{
  "arch": "convnext",
  "num_classes": 17,
  "depths": [3, 3, 3]
}
Rows from block 4, named by matrix and row number. Rows with one number belong to one neuron. Each number is 128 + 24 x the weight over its row's rms, rounded and kept within 0 to 255. All counts start at 0. Numbers have three digits each. After the name is the row's rms in percent of the matrix's.
# fc1: MLP up (model.blocks.4.mlp.fc1.weight, 768x192), inputs 0-191
# fc2: MLP down (model.blocks.4.mlp.fc2.weight, 192x768, transposed), outputs 0-191
fc1.684 081:132138135127133135169138126110129121131160122165130123144129127130122166125129190068158072091148130130131138149155120122129148128129124101114140116059126078130152110178126100142120112141128106133138127159108078131142167132124133195132189130122143141125130114127126113152138089128125160187181138132128083108197101119123130142124129142135117135138138134117107131168131124146167127089126129128129129140107119139119183135115139134078126126133123125138152147126129087176113173130126103102123108190159127132148122161155114133128128116152140134124125184168128131154147186112122128076
fc1.685 115:124066124129112103115126147110126125112147126124122122134139116111132128211128121133108090146149155132133109145125170125133163124118136120112121130129139116127151134113105129126097128104130110118136113099133114120128071136125133117137127205127128143126144112131111104130120158082144137124137127219141129107152128119129116125132112116129102139124126140123135122089121128122121096153128124054132121128002120137124159138133143111131141119135098129134122095135154130144186094136119126097126120140129122128130110133016139135131139096128060137133134119114118138120118130160130123172
fc1.686 115:123102131160068129126155141121126144122128135129185117128124135156120162141133123128118109123164146132143119164129138132143163169138154137152129109122129144137128143105116150105128126134126121104120255127139102133129129120117109126138129130132128119135106129125126143100142103127129130124120133153122185126130129128193083130138149164116130133128099134120126156137131189120128136147139144106129159132181134133138128122145157130127131135157124150114114204159152128144122141158156133121134143141137108214143118143128126127128107117128149170118136143130129128133175131209125135128
fc1.687 099:105114171166135125125135069145109106133153161184115130086101116140103120101104130174123133097169136140128108140166129164160150130119140154133169127138137138130171141149119135109160095130107128142124143168119085142109151123078157138126128128123112125090130117127147131127126139138143133122119134120098092134147138142230127147082132126150113157114128129125122183100130130127128138149133123161128119111086184158099109134114160123136129043104097125129121148065148135140128148156128127113128119127133113113110142109121201128103161130127123132168130134103140111148133127135129129189
fc1.688 112:129090134164109122134138127124109119168145122191112131123107071064150135100111114122128121124132123095122119131146128128136108107134108091159175165148163087165131140174142144117118139129099117110125207157126139142118096152128162127136125107129124147127159142129125080088136127117114096128143099180113120095128147073126057109123129150147131134128140114139124131130126134133071150120149121116147119125140084100133133153127096141180125084145148140139136148167127165121109128141196146128130129172102130174149124145116119121108127094128129136122137112104129114076134130170118125178
fc1.689 100:136106082170144139113150129108143121147132169173114137128110120113141193122160120127129124144142105199107146128214148035122160133077153144113135121086129129128122075125111099127117068102082105120121147163081113092145128132139114129142116132131077093133128140163100123133141127127115120117170153127114124130131122105101103127151111128140128119109142153151136132118125129124117126157126064130139124117119143134128133121103142141085140117132127132124124108179122121128128120221128125104155126142110116127112127087117094125137120127147129136141097122083109130104144161109129125114
fc1.690 099:108121128112113105107128123132115122067137115138100133087132141129114069176117130127125130129132124121134131067117125126092124129142158140106139077103122124109103144122115102138127111089147106128125135112124120125158135108120185128128125192135127084133125126132104146117118136137128119113152120122134107117096110125130134035133112131117127118130142125109113150196165124121122126117136120130180128142143000112144077137101100125131128122117134138128114127107140106102133135138140179142141118118094118125129138128148133089111126131147174146119127047142134121082128140130163122108
fc1.691 087:147162133131145121125117101090126148176053121142116129128129115167139126106166144144137137156066116075135126127074149124156165128138122136182138127138121128128053147165125177109109139127145125135112113130059141128125129117190107114133191119095126130108128123126117090131122093126128123094131129080118127125102129149095117152113148114088145108094128156117162091137148146131127126118134075192148106127094076130131112141120130094157107134171122152121127131119130126098133130132130125108121125174153144132103139126129114129086136122128137146119134130155189144113120096152122120141
fc2.684 086:127092118111128130148117134116099129130149143113037128150123158129168123167148180132137096142133145103129130142140124130137129096127137129196122126128124103119128120119140148128103084123127152119157150107128136111132155096141074136090163131126125141152124094138123134049142138155173130146131120140131131170133100129126099092105139127133128163163098185135130125138116138067115124106124161136125126133129134142129079140078146113090125119129132116152130062165122113128128144112132099129148151124152131089140142152138159130118090124155143141124133182136109108050128091080098128139
fc2.685 134:151202123127128141127124120127116125127079123127128126121134083127165129142118128122126160128128120156126133130130128127134131135144123120122133145129134132148124179139112193136136170133128126131128126104121089137128126117128121129138132255130129132109061132000115127123044121099125153125129128127110121152145127119128126137131144126173132124125131139125127124161034138125128125136133129128112106126120105129130129122137154127138117126141160136102148182130129133128129122126117109128158096163131131139124118170132113116133116157162145130132128133122128127124124129131144120151
fc2.686 097:096179109128120112149111129124130126077129136180127126128118147160129135130121124119128115153133125127132115128131132138134124139127126127122093126162134131102129141114147129125124094135131129143115129114122108139153125126128144130123130101127126130153146126065170108113103145080113130113124131130116102129105132100130114156130128136132139142126128127128129130125131141130133119076119128112078129074176216180145129157077130130082084135133169131126131127118120072227118157128119143129130126132128126119083108218077091142122136098093137125096129129128135126121181133071059129132
fc2.687 084:132128104135125128140132103125051131128130123131133124107136098089153153123129138129151104128158121130130138128124123127128149136133108114133132156126132129101126134132114124126107091116153124080128134085102134127132061123142138107130158123119104146110108143138127132105109132125074127129109156116128110102123126129154129125130130128139109137124128148120180127145131098129164132130139115152130194134086107139146110118126155131135130128132213129144127140123118104165113130128128200129145137124131126111111130127118133130128191130128104123125054115137187150127255124133172054128
fc2.688 095:092153135129126121137121110127129129133127115171082094128128117140137144118124133134187128152195132114130132127155140145143125140111127132126066129201119133131112101128138089113132125135122151190121129037131090144108151122128130146132146087108117159129118134125116150105100132130088141133124120105167139107128130133159096113135113125177133132125121077125134128131129127128126128086142129109123118202130127139173140133147152144132115143143222125038096127122097090136142129142114149130111103131112140148170096119109129168125145123125109111135120120127148126153162082142129127129
fc2.689 096:101113083159079131144118132129137129140122133134126135129134151117129119122114135129146114103168117183116135126119100106109136129133143112117125124120113135163194127146119132172113090126115123152133126000241136154151159130161138128131154150128142096126157135136110129118145130117131080111131123105112160140159142130116102127134093143135133160141134141127130135161126136118127130109181133118126091149128145121128186104126111136127144107132094124124140082102126106134113162180133128124158123131138135109115132162121129133181134114137126128171139123133131110137135124118131145135
fc2.690 100:134105111136159128116128147124153182150123127088144142125112138137121129128128130199129049126130128059133122100100131132122133123123138082094095128128109134127144187146110105088146114139109128165127097060122129131121123190126207145156129128120126153149133125141124167131130101115083147126127129126112154121133085121158109087146092136104117094118129060127129121074145122127133125131134112125142128127135114133142077137108135110119127121131122115083135103128105188113095167180131111140130116124127120127103135090125145197150122127138115169127127129143153111132115120127128136142
fc2.691 092:113125150168062119109115177085118127153109137086123125134129143124184135082127106130129116091149126162126141133127150128163106129137049132138105125130126132127135118128115151149118126127127108124122085063115141113116135132188162131129123136106149112121139096129140131108153153178127119150070106117097130128163133101132119129120133128151119125120136168146150114128124098130133101153130135119120107117137120131130129123199138115113173124128151106128153152126137209158128134068138121142126119133084126115128114121162157093134127123123091131129145124238132128118103126157119149137