A small image classifier, trained from scratch: batches of 384.
Rows from block 3 of a small image classifier, named by matrix and row number. Rows with one number belong to one neuron. Each number is 128 + 32 x the weight over its row's rms, rounded and kept within 0 to 255. All counts start at 0.
After each neuron's rows are labels from the 100 images, of 14848, where the neuron reaches its highest value: "strongest on" is what is common among them. Only what is clearly more common there than usual is listed. The data: microscope photos of single blood and bone marrow cells. In brackets: how many of the 100, against the usual share in percent.
# fc1: MLP up (model.blocks.3.mlp.fc1.weight, 768x192), inputs 0-47
# fc2: MLP down (model.blocks.3.mlp.fc2.weight, 192x768, transposed), outputs 0-47

fc1.7 [112 123 130 125 143 130  56 120 182 115 132  66  97  61 144 118 123 108 179 121 133 143 122 136 129 139 126 113 127  44 127 126 199 119  73 129 131 130  89  86 139  50 138 125 131 136 109 164]
fc2.7 [127 126 129 123 134 138 127 124 139  74  71 122 125 157 127 126 137  68  92 132 121 120 131 104 203 128 176 205 129 144 129 119 174 123 127  96 119 112  56  57 167 117 129 140 122 101  90 103]
strongest on: cell type: artefact (34 vs 9.8)

fc1.660 [193 124 124 103 117  95  88  94  77 188 121 125 100 116 198 123  99 132  79  70 126 125 133 137 105 126 126 110 133 147 128  88 123 128 129  97 133  95 100 114 114 128 127 234 122 139 133 116]
fc2.660 [141 129 135 122 137 175 107 143 116 154 160 128 148 129  98 206 113 135 129  87 127 126 123 111 129 159 115 115 132 153 127 100 123 126 128 100  97 114 114 146 167 134  85 173 130  98 152 151]
strongest on: cell type: eosinophil (31 vs 4.2)

fc1.745 [151 139 128 140 129 129  90  52 171 120 125 128 115 108 106 114 129 131 122 126  60 133 136  87 131 129 110 112 112 123 118 141 138  93 126  88 116 130 114 113 190 127  85  98 126 152 126 137]
fc2.745 [108 127 122 194 140 122 174  88 143 164 143 130 113 132 124 171  95 104  90 103  98 128 137 146 129 127 167 122 182 128 131 100 125 161  37 121 128 135 118 134 159 183 137 142 153 153 103 205]
strongest on: cell type: plasma cell (33 vs 3.6); cell type: promyelocyte (25 vs 6.4)

fc1.322 [120 134 132   0 107 127 175 148 157 159 152 128 128 127 125 121 185 136 128 137 141 149 155 123 126 124 142 136 139 126 108 129 136 112 131 138 115 125  28 131 111 154 130 122 129  97  84 116]
fc2.322 [112 152 135 108 113 132 127 121 127 146  81 136 124 127 133 121 129 143  91 126 139 125  74 136 133 113 132  88 133 152 138 127 106 154 184 128 148  66  45 134 126  91 114 141 182 107 128 128]
strongest on: cell type: promyelocyte (30 vs 6.4)

fc1.340 [139 164 129 109 176 131 143 102 132 117 175 136 103 124 139 149 176 130 175 131 150  73 201  80 131 109 127 148 134 141 127 174 125  54 156 130 117 129  77  77 144 113 169 129 146 154 126 178]
fc2.340 [125 130 152  96 123 128 157 101 124  99  14 175 131 132  89 162 161 135 112 119 127 204  98  91 113 120 122 118 127  85 112 173 115 149 117 128 239 125 127  66 118 121 108  94 170 137 185 110]
strongest on: cell type: eosinophil (60 vs 4.2); smear: peripheral blood (35 vs 16.2)

fc1.584 [140 120  58 182  87 141  97  97 163 186  49 133 223 162 169 164  95 221 111 129 134 127 120  82 104 141 120 161 135  57  63 118 106 125 103 108 142 135  73  97  89 234 132 152 127  78  53 127]
fc2.584 [130 128 139 140 130 141 116 102 126 128  88 135 131 128  13 129 173 204 106 128 125 118 132 146 142 182 119 144 157 146 237 136 111  42 131 195 101 141 173  99 125 113 110 104  90 130 135  97]
strongest on: cell type: promyelocyte (26 vs 6.4)

fc1.618 [130 115 138 127 134 118 131 128 124 128 125 116 134 148 136  25 133 122 126 114 121 133  96 102 154  65  91 121 141 164 151 123 125 138 163 118 140 128 107 126  52 165 183 153 132 127 177 149]
fc2.618 [108 108 125 157 182 143  81 121 166 135 126 118 135 150 157 128  75 128 143 102  29 119 136 145 121 163 129 255 145  36  78  56 134 105  96 154  78 131 134  97 111 135 115 135 160 152 180 114]
strongest on: cell type: lymphocyte (37 vs 15.2)

fc1.317 [165 130 188 169 100  93 127 117 126 119  94 126 121 109 138 117  45 147  99 138 124 126 121 149 131 131 118  85 123 125 121 120 131 128 150  95 109 125 157 131 161 108  64 126 128 255 118 137]
fc2.317 [100 128 141 144 133 119 217 133 103 125 130 161 127 128  84 116 123 120  73  82 138 129 109 119 151 124 111 119 124  97 128 128 102 172 127 137 128 110 117 126 119 117 139 238 112 228 129 180]
strongest on: cell type: promyelocyte (34 vs 6.4)

fc1.593 [108 112 129 127  53 132 108 165 114 144  60  88 110 128 136 105 101 120 146 124 128 126 130 140 134 133 126 141  40 109 120 126  14 139 113 113 125 128 144 120 140 124  77 100  67 101 164 129]
fc2.593 [119 130 164 123  52 134 127 123 162 119 133 145 129 143 170 116 111 122 129 230 128 109  71 131 116  86 113 118 131 125 100 102  54 117 133 133 112 120 128 130 170 124  90 128 120 117 132 119]
strongest on: cell type: segmented neutrophil (51 vs 20)

fc1.676 [150 133  85 113  46 130 142 160 114 131 231 157 125 131 123  77 126 159  62 142 235 127 109 139 126  89 137 127 129 155 130 122 130 130 139 133 135 121 131 132  97 206  63 140 136  93 182 116]
fc2.676 [128  40 104 139 159 132 126  98 115 128 220 127 121  47 109 128 142 180  24 125  82 129 127 125 127 124 126 174 156 127 142 129  72 157 130 124 140  99 107 129 110 110  98 131 126 136 127 121]
strongest on: cell type: promyelocyte (32 vs 6.4)

fc1.577 [146  13  82  99 112 126 128 159  24 126 129 147 121 149 131 121 117 122 111 136 128 129 124 141 118 123 126 109 192 124 126 135 164 124 126  88 100  95 146 110 152 102 135  92 118 116 156 145]
fc2.577 [178 125 155 107 140 131  48 126 133 115 142 140 104  63 145 130 126 133 189  91 127 117 151  80  78 129  83 104 139 127 149  81 195 130 113 139 116  99 158 149  80 100 136 125 129 156 129 117]
strongest on: cell type: blast (29 vs 6.1)

fc1.238 [ 97 142 132 119 133 112 157 133 106 138 127 147 145 173 134 135 119 142 152 127 170 141 136 125  93 126 138  55 137 133 140  86 122  89 127 107 123 156 116 129 100 156 122 112 130 208 138 150]
fc2.238 [118 137 161 121 150 179 128 167 212 136 129 133 135 132 134  83 140 109 144  13 128 246 136 106 153 118  85 125 175  39 135   7 128 102 119 123 129 213  88 129 150 119 135 127 129 128 123 140]
strongest on: cell type: lymphocyte (35 vs 15.2)

fc1.110 [107 129 126 121 130 116 206 120 130 137 138 133 114 127 191 154 187 143 126 128 112 131 129 128 157 125 126 173  38 135  99 114 145  55 160 228 150 114 130 128  72 128 137 151  72  85 141 131]
fc2.110 [ 91 175 131 130 127 112 173 127 141 138 121 127 122 135 114  90 104 123 178 126 174 123 140 129 163 111 138 122 144 109 143 128 126 158 121 155 137 123 129  99 144  91 140 178 116 133 156 166]
strongest on: cell type: band neutrophil (31 vs 5.6)

fc1.682 [132 156 124 124 127 122 129 135 125 130 111 109 173 150 140  70 132  80 139 143 116 183 141 128 166 136 175 166 131 142 129 131 129 151 126 118 103 127 153 145 137 146 129 185 119 118 134 195]
fc2.682 [165 137 188  91 134 145 110 121 141  97 129 160 111 133 134 126 155 102 115 129 111 104 179 142 162 122 116 125 134 132 159 115 189 120 135 114  93  95 128 127 129 130 127 116 124 130  33 100]
strongest on: smear: peripheral blood (81 vs 16.2); cell type: myeloblast (31 vs 1.9)

fc1.175 [ 98 129 132 143 116 131 128 122 140 155 122 141 103 135  98 127 117 107 135 128 136  84 122  74 112 128 134  86  96 129  68 129  97 134 128 145 124 107  51 132 124 119 128 189  83 153 139 136]
fc2.175 [129 126 123 136 140 139 157 126 109 126 113 132 144 132 130  73 141 138 123 150 128 124 164 156 135  93 116 157 159 141 111 127 167 161  61 126 220 134 126 151 183 144 117 133 115 117 156 147]
strongest on: cell type: erythroblast (43 vs 14.3)

fc1.632 [122 106 127 152  62 178 144 185 143 137 135 187 138 116 181 153 148 136 134 162 108 127 136  81 116 137 129 119 141 128 116 104 129 137 121 155 139 113 193 151  94 131 127 129 134 102 135 130]
fc2.632 [109 124 116 130 134 129  66 204 123 128 105 125 120 145 114 134 126 133 161 141 152 137 128 184 122 124 125 135 214 132 125  19 118 135 191 141 154 130 167 134 162 132 130 132 138 160 100  88]
strongest on: cell type: erythroblast (42 vs 14.3)

fc1.705 [120 124  77 102 121  34  50 135 128 114  87 118  73  70 145 125  90 113 121 205 157 138 216 119 129  76 121 118 119 143 145 141 132  68 138  84 122  98  64 132  61 121 188 108 102 127 138 116]
fc2.705 [129 121 127 137 133 129 184 170 131 194   0 117  53 149 154 184 156 163 172 130 128  55 132 103 115 127 100 127 197 115  93 133 128 102 171 115 174 133 147 124  96 119 170 134 103 123 127 130]
strongest on: cell type: eosinophil (40 vs 4.2)

fc1.410 [170 120 123 176  79 118 114 105 140 153 133 129 147 153 125 120 137 134 175 133 142 145 209 164 129 157 179 129 184 168 151 129 142 115   0 160  57 226 138 113 125 102 117 157 175 117 142 137]
fc2.410 [130 129 179 146  96 126 131 130 137 127 128 103 144 136 140 131 130 109 126 127 187 107  41 111 128 130 248 129 130 112 128 132 117 199  96 118 125 108 112  48 123 103 134 125  47 153 145 112]
strongest on: smear: peripheral blood (100 vs 16.2); cell type: lymphocyte (47 vs 15.2)

fc1.624 [124 131 128 100 128 130 126 106  94 106 140 102 146 106 121 133  62 124 112  42 137 130 113 135 115 118 133 145  52 127 120 102 124 138 119 108 115 137 104 128 139 144  77  57 142 115 130 120]
fc2.624 [ 74  81 104 167 173 104  88 129 120 138  82 132 167 188  87 124 157 120 128 115 114 128 114 129 128 132 116 121 208 136 128 138 108 128 157 127 148 128 152 179 132 121 130 181 136 116 182 206]
strongest on: cell type: band neutrophil (29 vs 5.6)

fc1.609 [131  21 132 125  81 131 114 111 143 153 196 129 154 136 154 103 125 128 153 152 140 125 128 137 128  67 128 111 221 126  95 196  98 218 177 132 115 128 111 133 106 129 117 139 214 130 134 119]
fc2.609 [114 121 234 129 124 130 112 106 125 218 146 132 127 134 141 131 118 142 185 150  57 132 112 127 152 128 130 123 144 191 123 123  90  85 137 101 124 174 131  94 105 115 151 131 118 132 166 129]
strongest on: cell type: artefact (34 vs 9.8)

fc1.252 [122 137 130 116 134 132  99  97  99 141  87  81 124  92 123 127 128 171 120 137 117  82 128 124 117 122  85 170 112  83 128 133 122 165 137  76 124 125 116 133 126 137 104 116 164 195 114 102]
fc2.252 [135 103 147 123 127  94 195  63 128 153  75 137 135 128 100 149  77 135 115 184 128 133 149 136 126 153 110 129 123 118 147 156 122 138 138 197 132 130 128 130 135 122 119 116 131 129  88 104]
strongest on: cell type: erythroblast (44 vs 14.3)

fc1.443 [114 137 100  93 124 103 132 122 103  80 128 179 130 144 160 128 116 120 129 108 127 129 158 130 177 132 136 123  97 129 126 131 169  73 105  91 120 101  75 105 142 123 150 168  33 108 133 129]
fc2.443 [144 127  63 116  92 127 103 148 130 175 114 131 117 114 142  94 129 135  80 124 156 133 103 122 127 132 162 126 134 146 107 145 195 143 136  84 149 128 134 119  53 187   3 116 135 126 113 115]
strongest on: cell type: erythroblast (54 vs 14.3)

fc1.373 [159 174 144 130 156 120  56 114 179 115 186 121 100 123 146 172 140 127 149  71 108 165 148 119 130 122 137  98  98 134 107 137  23 130 142 130 128 112  78 114  93 162 135 110 142 132 147 131]
fc2.373 [130 118 172 144 121 120 128 126  74  82 100 128 126 101 119 128 143 132  98 171 124 132 196 106 119 141 122 133 125 145 127  99 255 148 122 140  82 145  93 112 163 127 131 128 132 138 127 127]
strongest on: cell type: promyelocyte (27 vs 6.4)

fc1.48 [131 198 139 130 137 153 128 140 117 128 161 133  39 105 133 118 135 107 128 135 143 126 119 109 108  87 128 128 148 120  95 148  94 139 141 138 188  30 151 118 113 134 162 105 152 132 129 121]
fc2.48 [109 124 137 140 205 106 153 159 165 123 158 144 131 126 110  92 132 125 136 182 128 130 134 120 162 135 101 148 150 163 129 130 124  92 121 141 108  93  77 153 138 160 119 127 148 118  31 152]
strongest on: smear: peripheral blood (75 vs 16.2); cell type: myeloblast (27 vs 1.9)

fc1.690 [105 129 133 132 110 130 132 126 121 144 111 129 128 157 121 110  93 138  94 123 254 121 148 144 124 148 119 177 182 125 125 107 133 155 136 100 104  83 124 125 128  94 127 122  75 160 134   5]
fc2.690 [134 133 161 122 179 144 133 136 183 194 244 129 128 149 164 113 109 238 139 131 136 117 170 132 144 134 180 133 211 145  77 109 128 127 120 119  60 125  85 135 116 233 152 126 150 126 138 133]
strongest on: cell type: lymphocyte (47 vs 15.2); smear: peripheral blood (42 vs 16.2)

fc1.626 [133 149 101 127  91 117 123 121 171 119 156 127 123 107 107 123 179  91 113 123 113 142 154 122 136 128  93 166 183 130 116  93 139  68 175  77 127 124  95 136 109 129 138  81  43 108 128 145]
fc2.626 [119 127 125 174 129 110  86 156 125 152 128 136 150 255 114 101 122 108 131 110 129 172 243 135 125 200 115 120  48 130  95 115 119 150 151  50 128 142  61  91 160 134  97 122  80 126 128 161]
strongest on: cell type: band neutrophil (35 vs 5.6)

fc1.359 [177 100 166 119 132 112 123 134 171 169 148 144  95 121 128 108 164 168 133 123 138 166 132 141 128 139 152 135 146 128 125  55 115 120  89 153 118 121 193 137 125 132 123  79 132 162 128 129]
fc2.359 [136 135 126 122 133 178 140 124 128 109 142 127 143 142 127 136 121 136 109  42 148 140 129 170 117 136  73 124 132 135 119  83 155  59 104  92 104 126 123 128 134  82 116 119 108  75 144  91]
strongest on: cell type: segmented neutrophil (70 vs 20)

fc1.283 [118 142 115 118 109 153  85 131 178 145 137  51 126 105 126 114 125 123 170 122  75 128 131 111 128 194 171 147 137 161 127 125 148 128  88 132  36 212 203  42 123 125 119 133 150 128 166 176]
fc2.283 [127 130 129 147 134 174 146 135 131 119 141  89 128 140 117 126 135 124 158 119 128 132 108 105 111 129 133 170  74  83 135 114 130 134  34  97 120 151 173  76 126  55 118 143 104 142 114 105]
strongest on: smear: peripheral blood (77 vs 16.2)

fc1.284 [159 131  92 135 129 148 152 120 115  67 102 115 121 147 151  88  75 128  97 143 155 127 120 117 118  95 140 118  72 160 117 138 125 128 183 104 126 133 146 140 118 130  47 113 137 189 123 104]
fc2.284 [122 138 136 121 127 136 134 173 175  90 119 155 114  87 223 131 119 157 137   0 127 125 167 115 116 131 139 115 135 105 128 122 128 129  71 146 124 126 100 191 126 175 150 125 121 114 128 118]
strongest on: cell type: promyelocyte (25 vs 6.4)

fc1.637 [152 120 169 128 128 122 130 138  92 166 129 135 126 136 114 123 129 148 197 156 171 132 140 130 133 184 151 116 130 131 152 136 165 129  98 128 107 255  93 131 141 193 118 113 157 145 169 214]
fc2.637 [126 168 124 160 108 132 111 128 134 127  92 127 105 202 102 108 162 122 113 126 129 127 127 195 141 105 149  40 147 105 119 101   0 115  65 108 112 161 111 129 161  49  62  14 153 112 129 106]
strongest on: cell type: proerythroblast (26 vs 1.5)

fc1.377 [145 167 120 182 152 146 108 143 116 126 122 127 125 181 175   0 165 113 156 120   0 146 196 122 160 107 151 137 113 123 104 131 124 163 113  95 126 119 132 119 128  98 133 115 126 120 106 116]
fc2.377 [125 148 207  68 145 134  87 129 135 156 117 132 124 112 104 174 132 123  60 132 150 177 103 146 117  99 109 131 173 126 125 124 149   0 130 105 131 145 122 112 128 133 125 107  70 131 114 130]
strongest on: cell type: lymphocyte (51 vs 15.2)

fc1.733 [110 115  94 166 137 129 116 132 102 124  78 136 137 122 165  88 119 190 127 116 157 147 154  99 129 124 123  93  82 104 158 203 172 239 133 118 158 143  88 140 126 129 146  73  98 110 115 125]
fc2.733 [100  42 178 134 125 127 146 109  86 138 113 176 136 140  89 147 129 148 151 101 157 140 128 112 172 173 126 136 111 127 123 139 121  92 121 127 148 102 123 110 171 156 128 129 167 112 148 111]
strongest on: cell type: eosinophil (69 vs 4.2)

fc1.704 [ 95 128 119 100  59 127 126 140 124 142 150 158 106 131 121  95 109 126 123 128 127 119  85  96 120 101 117 166 125 134  89 119  75 127 170 127 133 130 149 122 123 123   1 133 103 132 192 157]
fc2.704 [119 143  90 137 135 175  82 118 127 144 193 168 106 115 130 124  25 128 117 132 129 125 146 129 136 182  59 128 129 126 124 144 126  91 145 146 133 127   4 168 128 110   0 131 150 125 147 124]
strongest on: cell type: promyelocyte (33 vs 6.4)

fc1.590 [137 106 105 166 138 126 125 166 129 128 111 191 133 155  76 126 134 204 121 211 131 147 132  71 136 142  83 132 106 110  85  83 128 165 134 135 113 159  48 194 192 130 177  96 117 114 146 137]
fc2.590 [125 114 135 126 176 128 152 112 147 119 131 129 107 136 121 205 135  59 168 122 122 133 119 126  83 129 110 113 128 177 137 126 148 137 135 163 127 150 123 133 127 133 131 126  66 124 146 130]
strongest on: cell type: segmented neutrophil (48 vs 20)

fc1.677 [115  90 138 154 128 123 133 108 137 125 125 173  13 131 141 121 150 135 131 128  96 128 127 178 107 141 121 114 142 121 145  48 130 161  35 113 128 175 120 132  91  83 113 194 185 125 123 144]
fc2.677 [ 40 132 172 115 123 145 128 125  75 126  92 155 148 138 108 129 148 137  71 132 120 217 202 131 153 126 130 122 138 105 169 131 122 130  78 119 131 126 112 212 141 131 136 129 140 120 128 156]
strongest on: cell type: blast (26 vs 6.1)

fc1.511 [166 106 122 127 128 134 137 127 143 105 120 125 194 111 141 135 119 123 132 151 161 149 153 150 154  38 119  90 176 126 125 120 123 137 193  70 145  42 123 200 187 104  54  67  57 154 112 124]
fc2.511 [ 43 128  96 159 172 158 101 204 120 124 103 127 134 126 109 103 129 177 136 117 122 131 100 131 126 140 130 121 175 123  76 100 125 129 138 174 131 126 124 117 180 119 142 141 134 107 137 127]
strongest on: cell type: band neutrophil (26 vs 5.6)

fc1.597 [137 127  74 100 100 149 123 121 221 144 138  89  38  87 144 128 123 124 150 141  28 138 142  74 140 120 120 111 133 148  98 123 117 123 124  85 116 145 141 163 207  77 175 136 144 127 105 107]
fc2.597 [132 113 123 178 130  74 131 125 181 121 198 115 127 154 131 129 121 120   0 129 156 129 171 153 148 107 176 137  73 130 129  90 126 111 142  88  93 113 108 104 103 114  96 112  97  92 136 221]
strongest on: cell type: plasma cell (33 vs 3.6)

fc1.760 [132 214 127 111 127 126 144 109 192 139 118 109  83 140 162 132 116 137 124 123 207 111 117 127 143 129 117 101 205 104 114 125  87 160  99 135 118 110 147 122 136 156  27 103 111 150 125 148]
fc2.760 [ 60 167 109 124 151  86 122 182  89 132 193 133 120 157 124 140  88 146 155 139 135 128 204 131 122 130 142 107 248 125 115 129  88  97  87 139 118 128 131 156 132 104 123 132 112 135 128 127]
strongest on: cell type: promyelocyte (30 vs 6.4)

fc1.351 [170 127 101 116 128  94 125  65 140  99 122 120 128 151 134  89  58 153 107  83 128 126 182 131 163 152 116 102 168 141 146 128 126 149 135 109 171   8 124 133 120 185 128 130 124 139 128 120]
fc2.351 [134 113 126 129 121 128  72 151 130 132 131 130 127 155 138 133 131 114  91  48 114  98  97  50 130  84 172  39 117 129 115 129 127 119 154 181  95 136  79 123 100  94 148 144 124 147 127 127]
strongest on: cell type: eosinophil (27 vs 4.2)

fc1.431 [130 128 115 124 127 207 117 127 120 135  86 108  71 126 114 114  85 142 120 124  71 128  89 118 136 135 114 128 125 134 170 155 115 128 115  94 141  53 133 134 132 154 123 173 136 121  73  79]
fc2.431 [112 140 148 133 176 121 159  97 172 114 155 129 107 139 146 127 122 128 130 154 127 134 143 125 188 111 126 128 132 135 109 160  96 138 136 138 109 129  89  81 127 141  89 144 203 111 200 122]
strongest on: cell type: myelocyte (30 vs 4)

fc1.426 [123 133 177 130 159 128 129 136 125 138 142  91 176 127  95 132 144 142 148 125  18 142 170 113 199  71 161 150 131 123 154 141 121 130 127  77 130 114 118 122 141 126 158 150 163 142  46 117]
fc2.426 [118 123 146  89 135 132 150   0 145 145  72 124  99  72 137 140 173 120 105 114 136 149  71 150 119 130 117 124 168 133 126 133 144  72 132 115 137 128 205  99 134 214 115  99 100  73 116 101]
strongest on: cell type: lymphocyte (40 vs 15.2)

fc1.477 [178 128 130 149 129 126 149  81 112 119 128 112 158 125 102 155 126 124 128 128 151 162 114 122 112 131 139 140  95 134 155  71 173 115 133 106 133 143 138 112 188 158 125 107 146 114 115 129]
fc2.477 [131 131 103 120 198 140  87  51 191 109 197 129 135 131  58 143 142 130  98 148 128 130  54 104 138 125 111 121 100 135 128  21 115  42 105 103 122 126 100 128 127 126 124 119 129  81 124 123]
strongest on: cell type: lymphocyte (40 vs 15.2)

fc1.3 [206 132 113 166 138 126 135 103 181 153 116 121 129 130  62 208 170 141 127 104 117 127 203 102  54 111 129 137  30 128 124 120 103 177 119 135 159 142 117 103 131 135 136 114 103 189 117 165]
fc2.3 [190 128 133 131 126 134 158 109 144  83 124 131 131 129 119 195 120 109 165 120 128 123  52 140 152 153 153 128 168 168 169 124 121 211 124 115 117  39 130 153 124 125 140 125 126 132 132 129]
strongest on: cell type: segmented neutrophil (59 vs 20)

fc1.289 [ 35 127 171 113 174  94 126 127 128 121 140 127 184 128 143 149  91 105 129 132 173 141 107  46 106  38 248 144 141 109 130 112 105 133 112 133 100 239 112  62  72 147 126 138 116 150 121 138]
fc2.289 [162 186 106 136 144 129 116 166 164 123 114  83  89 161 169 135 129  69 137 111 132 194 188 159 131 127 128 110 142 117 130  77 122 137 120 126  74 179  77 126 128 139 151 163 159 115 177 170]
strongest on: cell type: lymphocyte (36 vs 15.2)

fc1.87 [128 109 185 143  68 120 129 116 115 132 129 136 124 136 133 136 140 198 124 109 115 162 131  54 165 162 129 111 129 113 160 128 132 129  64 130 127 123 149 193 210 137 119 143 176 111 130 138]
fc2.87 [133 148 129 152 159 137 109 125 128 130 129 174 128 119 115  92 122 131 123 128  92 190 106 184 118 129 159  18 127 106 117 130  70 140  81 127 128  67 150 141 188 105 128 116 137  95 121 128]
strongest on: cell type: proerythroblast (38 vs 1.5)

fc1.156 [130 132 129 131 191 100 140 130 133 129  84  16  86 124 138 146 144 176 131 122 110 112 115 129 134 122 125 181 119  99  89 125 178 125 108 103 117 143 177 157 145 140 119 164 190 195 105 132]
fc2.156 [115  78 130 128 139 128  67 130 181 105 144 134 160 173  73 205 128 123 105 145  91 131 119 141  95 126  91 114 175 106 138 129 130 116 133 124 107 225 102 112 186 125 135 129 127 111 109 129]
strongest on: cell type: artefact (38 vs 9.8)